Weights of a small image captioner.
Model: 15.3M parameters, 32-pixel images, encoder norm layernorm, encoder num experts 32, encoder patch size [2, 2], encoder widths [96, 192, 384], decoder norm layernorm_no_bias, decoder activation gelu.
Rows from block 8 of the image encoder, named by matrix and row number. Rows with one number belong to one attention dimension. Each number is 500 + 25 x the weight over its row's rms, rounded and kept within 0 to 999. All counts start at 0. Numbers have three digits each. After the name is the row's rms in percent of the matrix's.
# v: window attention value (encoder.blocks.8.attn.v.weight, 384x384), inputs 128-255
# proj: window attention output (encoder.blocks.8.attn.proj.weight, 384x384, transposed), outputs 128-255
v.239 011:500500500500500453500542500500500563500562500500500456500500500466500500500500500500500500500500500500500500500500500500500500500500531500500500500500539465438500500500500536500464500500500500500500500500500500500500500452500500500500452553500500500500500500500500500500539500500475500500470500500500500500451500500500500592500500500500500500500500470529500500500409500500500500500529
v.240 013:422500500500500443535500534500500500500535500500500500500500445500500500500500500500500500500474500500500500500500500500500500500500500500500500500500467469439472500500500500472850500500500500500500500500500500500500500500500500500500548523500500544500500500500500500500500500500525500500500500500500500500500500500500500522500531500500500500464472500500500500500458500500500500529500
v.241 308:517501502495495479488526474498496564514546502476495459498496560485500492496500516506500495497482522490494495505504500497512498501488507496500500510513557492482463500497504528508378503515503495520498496491535524502506517471521499496486468541497502470501503499514500501494518500500464483498485484507503497499468496500497502540521514496497507502486504475520500499505466508510491488506515
v.242 138:500500500494495474490521489500495569504536502479494460497495547479500495494500523511500496497481522500492500506500500488522495500485510494500500500505526486458467500495502531506390500515504496516498500493529530500504515472525500498483469545497493479500505492523503500496517500500472487496484486506504497500469503491504504559516519497495507503467505467521500500503430510510494485510519
v.243 245:514502500497493467494527479498496567508552503479495460499497545483500496495500514508501496497480525490495496506504500494520495500487511496500500505511543487462461500496503532503436503515504494518499495495533525500506515464526500497484470549497502477500503496516501500497523500500475485497483484507503498499468499494498503547517522495497507500484503470522502500505443508510493489507515
v.244 091:516500500497494473492520483500496571515545500478495463500500543482500493495500515508500495496484522489494496505505500493518500500487509500500500507513545491469462500500504529500413500515504492519500496500536525500505520472526500496485469543500503474500500500515500500495518500500475482496480480508504500500469500495500500546521521495497506500477506470518500500504455510511491487500516
v.246 019:577475500500517500500543465500500500500500500483500500500500633519500518500475500483500500500548479500500500500500500500500500500500500500500500500500636500556560500500500469500500500523500500500500500500527442500500476457500500500546455500500500472500500536464500500500531500500500500500525500500500500500500567500477500500477500500500500500557500500500500500500500464471500500500500
v.247 127:490496500505506529512476518500504431490458500523505543500505450517500506506500484489500506503524477510506504495496500510483505500511488507500500495489463511527541500504497469496578497486496506483503503506467474500493483533477500504516531454502500523500500506476500500504482500500531518503523517494497503500531505505500497454477485503504492497523497530479500500496549488490507512492482
v.248 061:476500500500500511516466539500500431478452500526500541500508441513500510500500482500500506500513480513505509494492500500491500500514494500500500482478430511507529500500493474489643494480495506479500505512462476494487480531483500505512536466500490540500495500491500500507479500500545517500515523490500505500534500500508500465473484506500494500500494521482500500493522495491514519500485
v.249 034:516500500500511526510481514500509438488446500518500543500500482529500510500500473486500500500518476519500500500500500500478500500500481500500500500486475514549538500500500454500575500478489510472500500514482458500487488521475500500532527448500500521500500500477500500500481500500534500500528523500500500500532500500500500458473467500500490500535500525475500500500566489480500513487478
v.250 021:471500515500500524500461561500500395481431500500500524500500469500500500500500500500500500500500500500500500500500500474500500500500500500500500500479388500530546500500500482500578500481500500500500500500446500500500466500477500500500557500500471562500500473525500500514458500500542500500500500500500500500540519500526500500500483500500500500484500500500500500500500515500500500500500
v.251 017:417500500477500445500470575500500500457500500500500500481500434464500500500500500500500500500500500526500500500500500467552500500500500481500500466467381500454477500500500519500500500500500500500500500500500500500500500500537500500500520500500467500500500473533500500500500500500545500500500519500500500500500556500526500500471500500500500500447500445500500500500378500500500500500524
v.252 033:528489500500508544500468522500500424500442500516500536500500510527500509500500481483500500500513473512500500500500500500480500500512476500500500500500464522562533500500500465500468500478500513484500500510480465511500476528475500500540545455500500500500500500482500500500466500500528500500521519491500500500536520500500500437489469500500500500537500534477500500491569500485500511484480
v.253 013:416500500500500458524476556500500500449500500500500524500500423474500528500500500500500500500500500500500500500500500467525500500500500500500500467463404500400500500500500500500733500500500500473500500500500500475500500500500500500500537500500500560500500500500500500500500500500558500500500500500500500500500500500524500538462545500500500500433500500500500500500428500500500500527500
v.254 227:481497500507506518513480517500503431487456498516506537504505453516500505505497486494500505504518478508505505496496502507480505500512493504500500496490469505525541500504497472494641498488496505484502504506464475499496479524475500504514536459504500530500495504483500500505487500500526515502518515493497503501531500504500498459484489502503492496522495529480500500496556489490508511496483
v.255 013:428527500524500442531500540500500500470500500532500500500500414500500500500500500500500500500500500500500500500500500500500500500500531500500500468464449477406500500500500500475814500500500500473500500500467500500500500500500500500474500525500500550500500476500500500500500500500534500500500500500500500500500500500500500500473544500500500500455500500500500500500408500500527500522500
v.256 039:465500500500488461500512514500500544500560500472500448500500500474500485500500526530500500500466553487500500500500500490520500500489519490500500500500500479443448500500500556500500500500500500514500500492500536500500513500534500500479488583500491500500500482547500500500522500500473480500479486500500500500469500500513500558515518500500500500455500470500500500500408522521500490515518
v.257 086:506504500496493476494534481500494554507557500475496444500500538484500490496500514511500495500474540488495496504503500493518500500488513495500500505509532485454448500500503548512420500512505492517500492490532525500508515466529500500477472560500500484500505494520500500494526500500469473500483483506505500500464500500500500555523520495500507500477500476534500500509439515514491487510515
v.259 047:500492500500514542500473519500500445500434500517500543500500500517500515500500486481500500500525448519500500500500500508480500500515481500500500500500473515561553500500500459513444500489500509487500507500485478500500488532477500500522519437500500507500500500487500500500472500506514519500520516500500500500536500500500500452479473500500500500528500524469500500492572500485500500490486
v.260 188:487496500502509525505473531502505436490440498529504552500502456513500518504500484486500505502529457516504504496495500500486500500513489500500500493489449511536550500503496458493556495486496507481500506510471478496493483528478500503517526439500495521500497504483500500507477500502533525502517517494497502500540510502505498454473482504502494500517497520470498500492539488487508511492486
v.261 096:496495495511507513511481507500508453491448500531504557500505471520500510504493481481500506500534459513506500496494500511481504500511489505500500496494495508537554500503500448486633500490495508477500506510474466500496484520470500500521530435500504513500495514466500500506488500500530526500520517495496504500530504500494500466473487500500493496529496525468496500500563474482509513492483
v.262 082:517496500500516550493479500500500446509448500516500540500500500515500506505500487484500500500527464511504500494500500512474506500516477500500500504500500525580543505505500455509420500490500505491500500500487476508494485541473500500521523431500500500500500515479493500500464500500506514506519510495494500500534500509500500419491471505505500500544500531472495500495582488485500506483485
v.263 312:503496498502509536502469513503504447497448498525504550500500471518500509504498485487499504500526456512504501496497500509479505500512486506501500500495475514550550501503498454495532498489497505485500506507476475503495486535473500501520521437502500511500498508477497500503477500502522521503517514495496500500536500505500497443483480503503493500526499527464497500493569487487505509491484
v.264 068:437500492513500500521472532500500476478483500543500547500507399505500508500489500500500500500520485508500505500495500500506500500500500500500500484487448489465500500500500479477752500485500504472500509511461480494493500525492500506500522474505500530500500500484507500508500500500553522500506520500500506500518512492508500500464506500500494500500492508477500500500500494494516511509491
v.265 070:512500500492500500488531477500494551510546500470495442500500549484500482494500521514500495500473541484494500500500500490515500500486511500500500507509535490470454500500500547519385500514505493522500493487529526500506514471522500500480474565500500480500500494530500500492518500500463472500478480507500494500466500500500500539533517500500508500475506476531504500506450519515490486507517
proj.239 030:500500500493500487508500500490527483500500517500466500484517500500500500500500500517527500475512500503485497519481500500495500500500509500500500500500500508500500482464500500509500470493482531500493487519486506489519501493500475473500506500500500510546514500510500544481503531500500500479508516520485533471500503500500528500491500478500500511500482487500500473500500500500516500500512
proj.240 052:500508500513500500487500509514476512500500471506531499508482505500500512521510506485466518540497502500518508469518489502507514484497491514475500503504500498500510516537532500500498529511530463504515507480513500505475491509500536533491505495510507495438485500500520446512495450500496504532496481472515457542500500500500475500509505540516500496500519511500540551500496500504487486500489
proj.241 006:484500500500500500500511500500500500500500514500500500500500500500500500481500500500500500486500465500500500500500500500500500500519500500500500500500500500500500500500500500500500515500500500500487500500500500487531500500484500500500500481477517500500500500500500500484500500500483500500500500500500500500500478500500500500500481500500500500500500500479500500500500482500515518475500
proj.242 009:494500500500500476500515500487500485515500500500500500500500500500500500500500500500508486500500500515500500500522523500500486517515508482517500511500500500500500480500500500500500481500500500500463487512500500491500500481500476500500500500500500500500500500500483533490500517500504509500511515500500500475500500500500500500506500487500500500500479500500500471500500500500500517487500
proj.243 008:500500500500500500500500500500500500513500517515474500500518500520500488484500512515500481500500500515500500512493500500500482515530500483523500500500517500519500500487500482500500485500500514485471500500485500489521506485500481500500500500500526500500500491500500534500500520522500500500500500527500500477500500486500523500500500485500500500500500500500485464500500500500500519500500
proj.244 011:500500500500500500500500500500500500500500515500474488507500518521502500484500500505508481500500479500500500517500512500500500516500500494533500505500500500500500500500500500511500500500500500500452500500500487495523500486484464485500500484500500500526500510500489587487500524511500500491500500524500500500510500495500519500500500500469489500515470500488472500500500500483500500500500
proj.246 010:500500512513487500500500500521467500500500462500500491517489500500500510517509500496476500500500500486500500492515488489500521484500500500480490500500500500500500500522500511500500500500527500500483500488510500508487500500500522509500500500512500500455482500500517500500500469500500500512490479470524470538486500500513469500500522530500511500500500500500531548500500518510500500500500
proj.247 008:500500510500484500500500520528475500503500500500500492500485500483500507511500500495481500500500500479500488486500500500500520500500500500481500500500500500500500515512500500500500516500525500500500500500508500509500500520513522515500520500531481500445489500500521487500500470500500500515479482500519461554500500485500500500500500527500517487500541500500532520500500530500500500525500
proj.248 029:500500500506500512491500500515472512496500466505528500518500504500492503528508503487467514500490500500514500480513500500500521483489490517478500500506500490500503520539518506490493520500519472505519513485511500500483500509500534521500507500500504493458500500494500434518500462500500500520491484500520470537494500500500458500508505532500500500493515508500526544492500500507489485500488
proj.249 019:500500495490500500512500486500509489500500529500450500493522500495512500490500493500534486460505500500491493525488515495500484526506510500530510495490496492492485477480475496490511478495483525500470500509484500495520506487500462475500492512492494500543517507500500570500500540506500500474500520520493529470510500482488526506500500462465507500500500487500467457509504486494500518500519
proj.250 017:500488500500500500500500500500500507500505500500525500508500500500500489507500500500500500500500492511500491500500500512486515500500500525500489500500509500500500500500500507500484500500500487500500500500514500500500500500500512500500489505507500500500483500500500441500508510500490500500500492500493500500500500517500467508500500492500500500500500510486487509508493500500500491500484
proj.251 018:500500495500500500500500486489515488500492500500484500500500498500500496489500500500519500477500500500490507512492500500500500521500507484521500500492500500500489480487483500500500475500500500488477500515500500500519505500500467482500488500490498500537500500500500562500500531500500493500500500527500517471506500495500513500500487476500500500500481500493474455500500482500510508500500
proj.252 019:500500505502511500500500503500476517497498476500500500513500500500485500523507510486474506524500500500521500479515500500500515483500496513488500500500500500497500515532521500500500516510523464500500510500500500514482500507500533524500500500516500488471473507487511442513500477500500500500500491500517471536490500512500470500500500523500500484500512515500500500500489504510492484500490
proj.253 022:515487500497505500500500492487519483500500500500500490514512508524530463483480485518525478427500488500482500544479517512484511512500488500537516507505500500514492500474465500489500488486453557496500500500490488500515510500472441458536489503488500500542520500506482500500500539482500490467497518540477529457523500493487500492509478464441488511514480484470455410500500486481500509491500
proj.254 006:500500500524500520489500491519500500500500500500500490515485481500500500500518500500500500510500523500489500489500500500522500500500500500500484500500500500510500514525500500476500500500500500500500500481500500500500500500529500500500500500528476500477500500500523500500500481500500500514483500476500482500500500500518500500500500513500500500481500500500500500516467522500500500500500
proj.255 056:503500507519491515489500509515471510496500471503523500518484503504499500522506506486461519528500500494520500477524488504500522479485484533473500505511506498501508522545524505489500541506521471505512518476513494504473496512508527521509500500516508495436487489490525451520496446476500500527493484473520461548500496506500473500511503534500493495500522505495529559494500504500483483504485
proj.256 010:500500500500517500504517500460546483500500539500472510458516493512511517491475500479542491487516500500500500500490500500500477525500521500534524481520500500500500476470500488500510500500479507486510452502490500477535524490482500494500500487483518500577519500500474564470516559517510508475516544529459561445514500500472526500481500462497513500500500486500454445551500482493521523500500
proj.257 013:500500500500500500500500500500508500500500512500471500500481500500509481472474500517500481450500500492468488532500500500493500515500500493523518500486500500513497487469500500496500500494478539500393516500495500500500500500500455477527500500489490500485500500500494606500500500500500500500500500514486512469500500500520534500514481500457500519509500488489487420500500498500492500500500
proj.259 012:500500500485500500500500485500509489500500516500479500513515492500511486481500494532515483461500500509487500538479509500500500517500500467528507500485500500500500489472463488500500456486472537486462539514485500509510489488485470467500511510490487500500508514500500553500500520500500485485500509520485519468508500500510512488500486483466500506510483500488472431472500485500500508500522
proj.260 008:500500480473500500542521500490516500500500522500485500500523500500500500477519513500519488500500500500500500500500518500500486500500513500522500500494500500474500482484500515500500455500475522489522494524500500500520500486500500500500482520500500500554500500500469500500500551517516500500500500531500549478500500500500500511484500500500500500500500500517446500500500500500500500500500
proj.261 009:500516515500500500500500500522469522482500500516500500500483500486488515529529519500482520526500500500525500469519474487521500500500500513472500500500500500500500500524531500500500512514543466500500500492514500500470484512520531500482515500517500500447482489470519500514500441488500500519500477458538464569487500500515500500515521536513500500493523523506528563500500507508500482500500
proj.262 011:500500500500500500500500500500500500500500500500500488504500500500500500500513500500500500500500507500500500490500500500500500485500500520486500500500491500489500500500490500500500500514500493500530500500493500500500500489516500500500500500500490500522488487506500488500500500500500520505500500500513500500500500500492500500484511500523500491500500500513500500500500509500500500500485
proj.263 007:500518500516500500500500519521500511500500500489528500500500500500500519500500517488514500522500500500500517500500500485500500500500500500500500500500480486500500500500500500500500500500500500500529480490500500500485500500500522519500516500500500500500500500479500500500500500500522500500500500500500488500476515523500500500500500500500500485500514516500500500518485511500500483500485
proj.264 009:500500500500500500500500500500490482500500500500453500500500500512500479514500500500500500477500500512493488500500508500500500500500500500500500500500500488510500500500500500484500508500492500500461500518508489500500500500500475500500500513500489500479500500500513527510500500500500497483500500500500500500517481500500515500522500500500500491500500500481475482500500482484500500485500
proj.265 022:500500500514500513487491516515474512500494472500538500515479500496489510519500500489465513530494500495500500477521489505500519484493485518473488500512500505500514520526523507500500530510530475507513504488513494511477492509506534526494512488515507500452500490495500434509498456500500502522500476473517462541491500513500469500509500540526500491491500500507541552492493519510480486500491