{"dataset": "photos with spoken descriptions (Open Images, Localized Narratives)", "horizontal_flip": true, "encoder_arch": "swin", "encoder_drop_path": 0.05, "encoder_expert_mlp_ratio": 0.25, "encoder_depths": [4, 4, 4], "label_smoothing": 0.1, "decoder_layers": 10, "decoder_norm_position": "pre", "decoder_activation": "gelu", "decoder_inner_norm": false, "decoder_tie_embeddings": false, "beta3": 0.999, "steps": 6900, "weight_decay": 0.4}
Rows from block 3 of the text decoder, named by matrix and row number. Rows with one number belong to one attention dimension. Each number is 128 + 32 x the weight over its row's rms, rounded and kept within 0 to 255. All counts start at 0. Numbers have three digits each. After the name is the row's rms in percent of the matrix's.
# v: attention value (decoder.blocks.3.attn.v.weight, 128x128), inputs 64-127
# proj: attention output (decoder.blocks.3.attn.proj.weight, 128x128, transposed), outputs 64-127
v.20 099:128022128055086128128114063128186149072128128128128085113128128128128107128083128128225031205161101179163081128128128128173128128128128128128128178159128204128128118149091066141125112050071128
v.21 098:128025179128128064128156097231128111077128128155168147072128095128128128168128128124128101128151121128163142128128128128128128166144176076128128128177128128100128101128089052149128128034075078
v.22 096:193128128128073128156095162180128128128128112170128128069167183081128128086128015128076180128128175128128128149167128176128128173146128128128154073128128128128066128128110078128128128068095128
v.23 097:095128173128094128128096178128128128035128179128128143064128082128128062177079159128128128128235128190128148181128186128128128091128128128128077128128106141128128128100128094128128128049128098
v.24 095:094128178128109128044094087159128128096203148128128128094128124128096128128068167076159054128165128188123128168128193128160128128082128128128128214128128186128128107128068128203128170128063128
v.25 097:128128128153189109063128128195128128124128128190168128128111148192128128139181170090128128060128128109143128111139128098087128128166167090195128128163128104128128093128128187128113126128128128
v.26 094:128128128128105177096101088089128128128128128128128081059128206128128111128141128128128201160057149128128128128128128128128128188178092090110128128128128128086128128027255108147162128128099128
v.27 091:078087128101099128097128183112158128128167239070107145128245074128128128093128128128128128208193087178178062182128094128172128128128128152101068128128133196128128147128103030150101128081090092
v.28 096:071180128128128093128135214128062128167128128082128128058173128128156128152128128128128110128197128146186053103128128128068128128189128128128128205144060188128128097152128128142128128174128128
v.29 106:078058128128081128128104082128099066154118141103128128128166173128128128166128128109169128067128115128128128086128106157128052148128084176128088151174128166128158107128145095128062198108086128
v.30 110:150096128128128137128078128128102128128227128128097128069128099128128128108153128128040167128128177128184128128178067128160170202128128128101142128128128128128128128128128042128128128128082187
v.31 104:086128128152106159116128057158073128128128061128168128092076149068128169148225104128068199075128128078128128128129105073056168128128128128128128128143128128128185128098208157128163095211106128
v.32 088:128128128156149128128157075171079128104128114117128098128179128128128128128128171082128128128128128206128070087154128128128128096114128128170198128068128182128180088059218128128104068205083146
v.33 100:128128094128128128128081128170128153166128150162115128109155128015168128062128152128176078128128128128081177143075128153137179128128107181128128135145128128128058160128146128128128167067128128
v.34 096:128128128100128100115095164200128128128200128128138157128128198128093128128182128128128076071128128128128189151057160070147162128098176188128128128128255128202082128128128151195090128128128087
v.35 096:071157128128106158166128128128188190128128145128153128183062128128128070128088175071187118162128128128128174109128128128128179044085128091128108128128155157164166151128128165108128110128215099
v.36 108:128128146164154101128156128096104128095095128102128109109128080171157063154156058128075106128128166094180062116146168128128128128183128045078120128128053084095154083128128078128171165128103068
v.37 110:212128128112128128128128104149128064128115128128149158128186128128129128176197128128168173128062147067050175128128099038073101128128128110170128108128165128173097175128128172128165128153110128
v.38 106:128108159128128128128151128108128128128101128179128128128098150094076072172071199075128091128155128128059128107170099097080128128128128121128128128128082128128128065075128128142080128151052128
v.39 088:128067127128078128111128128076128128128128128128128128128128188128128128162128170128052134128128099183128128128128109128199128128128051171128128104165002075128068128153059128128095128092080128
v.40 108:187200150158100167112172128128111069128102128128128128148201174128161128176158128128098154128104128128128128128128082128128128101048128162128101140128128049090128078058128128174079110183074128
v.41 099:128158171128072111128128241128196156128079138063128154189128128128186128164095128188128139128150167128170058128128082128191136101163128058128082145117128128128141128148128128128075128067128128
v.42 102:128106128162128113128095190128039145084128098128128128128198090128173192096128062183086168128161178154168068128128128128128128128128128163128128128096128128102091128100128128097173128163128153
v.43 101:170128128113157108173128161128128128102128128094163128128186128179128155099128128128148128128081099156171147176128064152147128137106074143171128128128174128120128128128178178128124070128072080
v.44 096:128118128147128111128148128162128128093128128128166134128128128128065128128172128163058128094173164128139191144192128128175166128128128128128056128211128170112128128128095128128198186035128128
v.45 092:176128128095064169128128199128196128128087079128128128128128174128122179128128128162218128065128181128062172190128128128128154128076128200128163085089152164128168128098128128093128128108128145
v.46 103:128038101128128098149103128070128172128186128172160128128191087128128128068128131085128122128128169166128098184114164128128128151128128138111170128077093195128124128128112128088128128128166128
v.47 103:088113128128118128099100128128090128064161175128128128087242092107122128128108064128100128128128128128128128179180147128128043179128084128128128128128095128128100128074148128160088086149128128
v.48 101:128167128079107128128209128128128041107128128079128129128197162172128128070198128128128128061128128128128128103181050128128128143177173193128081128128128186111158128128154097128128149128128084
v.49 111:065128128138172140096128055114150128128128182128181128128076116153128169161093150128128128128093088128083128177140128058128085128139112128128128128167128128128167170090128128128128157141186128
v.50 099:128097128168171128128177128087128128041128126092128128128128128128156166128128128184128128128128128128128068146128088080096059157128108081219128184128128128128128128128128128128169060161073128
v.51 095:093156128128171164128115197194147181185080128102173109177091149128144128128073128105175063148101065128128128076091128103162147150050128128128089125178127058128128128086128109141051155057128097
v.52 096:128091192128173128128151157119171128128128186164061128144128128128086128128087159128201111128101128128017128082153186156128128150128128209128128128128128128184128128094128128128152198128168128
v.53 091:048128128128128092090128112128075128128128128091079128128128128159157128187136157128128128128128165128134080128162128054091095181182207128128128128128128128101128128094128128128211128164128098
v.54 103:196145057111128128151128082175128078159100094103167128103128119054128128128128128165128128128128128076102128022142128128128179128128148092128186128170128128128146128190128101128128078128103188
v.55 103:128081128107128162128128150128128128128045128076128128128185128128128128147128064194191225128083070088188094128128128128085061128128108128155179128113128112128128128128128128092128128128128128
v.56 092:019151194128128128093150143070128128103081128128128128128169128097128128128128128128128128090128151128097101128138128128128128060128157128071114128128122128112165112081070081128208147178128128
v.57 097:157164128074136128128138128128128091153128092128128128093140108128128125171173128128097128098128128116128055128117095162112089143139128128128128060128067116128080128047153062216157159128031101
v.58 098:128139088128128128128128114107108157128090132128128087128171160128101128128083082087128128128097128128128128098128073128078128128128160070087128146180128114100128026068150083178128128156086128
v.59 105:068128097117128128151095063073177128089128141128188128167128128167128128128085128033128128128128128188128089153128128163128082091112128128128128128128112142151160128150128128171128109099146092
v.60 105:154147155106128136128128128102113097150128152128088168083128128128128225151128139157174128128171128161063128063128149128128072178073095215128151128128041099128163128128128115128128128225128128
v.61 095:128128128128076128128101185128091128084128128128128128067128128128196128170097155175169199162128128119128169156052169128128128128082128128050128128128163128096096128128128128128109128128128128
v.62 092:128076128128147128114128128175136128128128128128128065195184176128111128122128177085192100174064128128177185145128128161128128102108128069128128128128178128128090128128128183128128121128128128
v.63 102:128128128128109177128169094157109099115128128106128128082116128106123215194128128128128185128128092098158135108128128128096081155128100158128128128184128128128128128128188185128063078168128128
v.64 089:120109128128128160110128182127159094093153166127157165128128091128128128128128093128128041128128156182128128128100128166098081128091128128128105152128128128128128128074128038128128128066093128
v.65 104:128102093084155128162128128128180128177128128128128128141128054128088128095147128128128215187084091128128088128164081150073128128128128096085128147128128165128128128128128128056159186128086177
proj.20 110:128161128179146128069166128128097110128101109058098128128159161182128128128128128195062128108056117083128164128128111128128109104111181170085128128128128128128128178128128166028155128128148128
proj.21 107:128173128128128128128146118091128076150096155128128053160128185160091128101128128219128148125093113128128128128107158128067128128109128168147138074128144128197094172174147166128179128128144145
proj.22 101:108128147128213128101128128160128048150128106128087210186128128128128096192128128157162128164128101068128128078169145068102165090087128148128128128162128128156140128128170128128145128128106128
proj.23 107:147152099164128064128128099128165128128128128114127040162177149128070147099164065168128128164047094108128128128128128128111055146128128128128128162128128165128128128174088183128185128128128128
proj.24 097:161146128155128128151191107031128128141102128128089128128128123199128128128128091142077149128049097128128128155081128217074128128128156137128128198128128128128128128179128128088202104128143105
proj.25 098:156167128128128167128189128128128128128128150206128104128074113083114128128128055188128128128128092161080128153128128118138128128128128175128182094079050128153109128128128128183128131128128128
proj.26 095:085128128171161128114128149184069083115128109155128245128128080128142174099168128128148061128155153110080128085109128160153094118128128128128128128128108086212184128128128128128111101128097128
proj.27 096:180164095171128100128128115156128128128128128128122033128128223128128128149128128125135128128075128088128128111167151128058050128066128128128098128128128128094058187171128128128128062176128169
proj.28 100:128128128128128198128128128167198128138128106201206128145115128128128038128099182079218128128128128128128198128136128186144126128128128107128086128128221128128074128076128128188091126071128105
proj.29 110:128128143142128139128128095128128128195160072198081128148128120128128063059082178215089128189128128173151151093104128188128112094128177108141128128090128128128119153156128157128128051103128104
proj.30 107:079128128128128114128128128163116028083103141091190128128128152226128053128128128128128128128083094128128128083128183128092108091128128152128158154169128110128128096128128128128128129155128080
proj.31 110:128092159091122128130128156059128128128128128128128234128128087188128103093128128082128128107154100128057128077151178157141128128128127099110173128098087058168112128128162169128108171128101128
proj.32 083:128153078128105161128128128164128128179090165101166186128128086128128128128156166128128078085178128098128128079128085092128190067156128093128128172128243128128128182212087103128159128090173101
proj.33 098:182128128128128128128128112128110128128207128128128030128128128128128128128128182128128185128128128128123099128128135128128070128157128128115128208128105128071128067167113128128172128201095128
proj.34 096:128097128149148163128128050128128078121128128128075067096128089083128088110128203128128209128128112134128128129156128167083128128189096184128128162165128128098111128128128128131128128189128128
proj.35 098:124128153128128128174144128076087128115128148103128128128221128115147128128128102128108128128128128128077099041082128152084128202128128194128155128153060128107128047170128128128128128128119155
proj.36 100:202128128116128128074106183151177195128071128076187186128071128094128113128151128128128164128128174101128128128128128128197162100128121128145166090146172190128128128098164115128095128086128113
proj.37 089:128128128128188210086184065200128128128128128080028128164128128098128128096084128096128128128128153128128128139128128149145147159128128087128075068114128074128128167096149128128128128128209128
proj.38 100:080161128098173230197062095128128166128128090058128195128128073128128128095128079128128128128128128128092128128168165128128190128128166128191128166128096128098207128148128165128103128128158158
proj.39 103:156128171128128101128128161151128111128128069162128083107128178128167210128128097170172092085092128128128075128158173128166050088117158128128128128082128175157128165128128128101069095151128179
proj.40 107:095102128104185128128109128128189184128128128168088160141096070146141117128128128158146153128198128128147128152128099128128128128156128070128211128068144154206128196161095136128152083128173128
proj.41 095:128128128170098128128108128128128151128128128128193194173128118086128168080091128128128164179064128128128128187128128163128128128128128128128160066128128128168128200140128109128142128132151172
proj.42 095:128162080066128032128175103128138088161133128128128066128128165172128092166170128161128128172051099128181073128120070119128128109097128049103105128128128138144128128203042109161128128128128128
proj.43 104:077151197128072128046185071079128128128128128128075128128143128128192128154128128183157060128158128057128105115128128087155128128128066128088098128128128128163098178128069128128128128168104147
proj.44 103:128128128073128128128128128048128128128128108152161089128073100098128097154128142081149128128128106101128167128128201066047165128162128128153080082128084128128128180128182128128128128128047128
proj.45 096:128205128161128079128162129128102183128128145128082128173128128128128128128128120128128128154033128128128128218077151147128067161128084128128158128160083084181112128128121167128128146128112128
proj.46 121:175175103128097128100142128128084082128128151128153010143128146128128193164128128169128092128029135128144128128128186128128128128128083086128128122147164157128128128128092121128128172146116172
proj.47 097:128128160140170159128142128128128128186061118128117076078076128128128098128195153159128128085128128078155184171151155040128128023141085082128128152128202128092128161142064197128128128128190205
proj.48 101:128128128163128128128128128128176152128128128150105128128131128120128128165102075128093128211091080128108101197128175108128100160128086095128128091169104146149128237128068128128128091192128128
proj.49 113:185090128102128128082097060128094128128128128128156096122173197114119140128167113128104128094128185128128079054145128083081172128057128128176098086128128129128085123132128147128128128128128128
proj.50 097:128128128128128199056138166128128128128075108062128128128128128162128117169095128128080113138128203099128150094198128050128157128085128152150128063128128082112128128051128128128128128128128080
proj.51 099:140053134047128120154128128105149102085168128128128179128128128111128128128108184174082172072193128128105084128128082128124105169180199128124180128079092128128075128157108128128142113128128136
proj.52 104:128170119128075128128128070128128128128173140112128076090192128128132128128128127128128128136128128153128146128128128128031128138089128128128099166128112154081112128128086086128128094128128164
proj.53 101:128128069128165147087190128180201061128099128128165116180085170128128113128157084128128128128128113128153076128128071128128128128086128128175173066128199145176128153128128128128103128105128128
proj.54 096:128128150128095128128084252128128147128128106128104149147160128128128128109084128093151128091112166128098142128160150128173128128101096128128100128128064047175218128128186128075128143128128085
proj.55 092:128128128206106096128101079087172128161090122164128191128091114128128128128128148128092040146128128128128128151065091128128128093106158128128070128062128128128128128103128185128180055128151128
proj.56 092:173128128120128128160128077128128158220128174128141128145130128128128180128148128128181174226088075128161128090076128091068161128128128089128136128128230128153128128147166128133128128128107079
proj.57 082:128128121128150128101128128157160229128128128128128156110156128100177128128128128128128080128128128128128128128159162089128200083210089090128188095121172128144128128074128128089090128128128071
proj.58 092:098094170128128128128128058053128128128128116076040128128127074128158128128128139128197184093128128159128084150128128128092128128128149099110128128056128172223128172163119128102156153128146128
proj.59 095:128128154128098191128128079073128124128128128128128128161169128180128128128161128198128128128159128075128128064128128141151128128160128187080159194128137116128128128128128153128128128138081180
proj.60 101:128165128128095128128040128166178164128128104128128079159128149128140128092128096128128105083128128128128062151128097128128128128128128060214173150128185128171128128128092195128128128128128128
proj.61 090:150128128119128088128128093157128116206173128128128128156128128128128128128128128128128079101128128114128093128084128128195128128112158087128128150056164128189128128207128181132234128081128128
proj.62 090:128128128128128128128113128114077128128128128128128210043128110128128076128128194128094128086201153128128128128128128176128128128147138180172128178128128128053128105128128128114128122159128161
proj.63 088:128156166128128178148089128117178128128087068128048175156101110128128070075090128128076128128143104128100128151128128081128137093128156128128128128128098128128128128128086164128170128102171128
proj.64 082:171127128104081128128166128137128128128159128128053080096187128176162128150128128128128128128172128128185086128128128128128099128128128128128128128128058089128128128128128128128128128164169128
proj.65 111:105128183111172158128128095128047111162128128170128189128164128089115128128081128128128095128162155191071175128128128117156151128128155193128128128128041041128128089118177174128128128093087128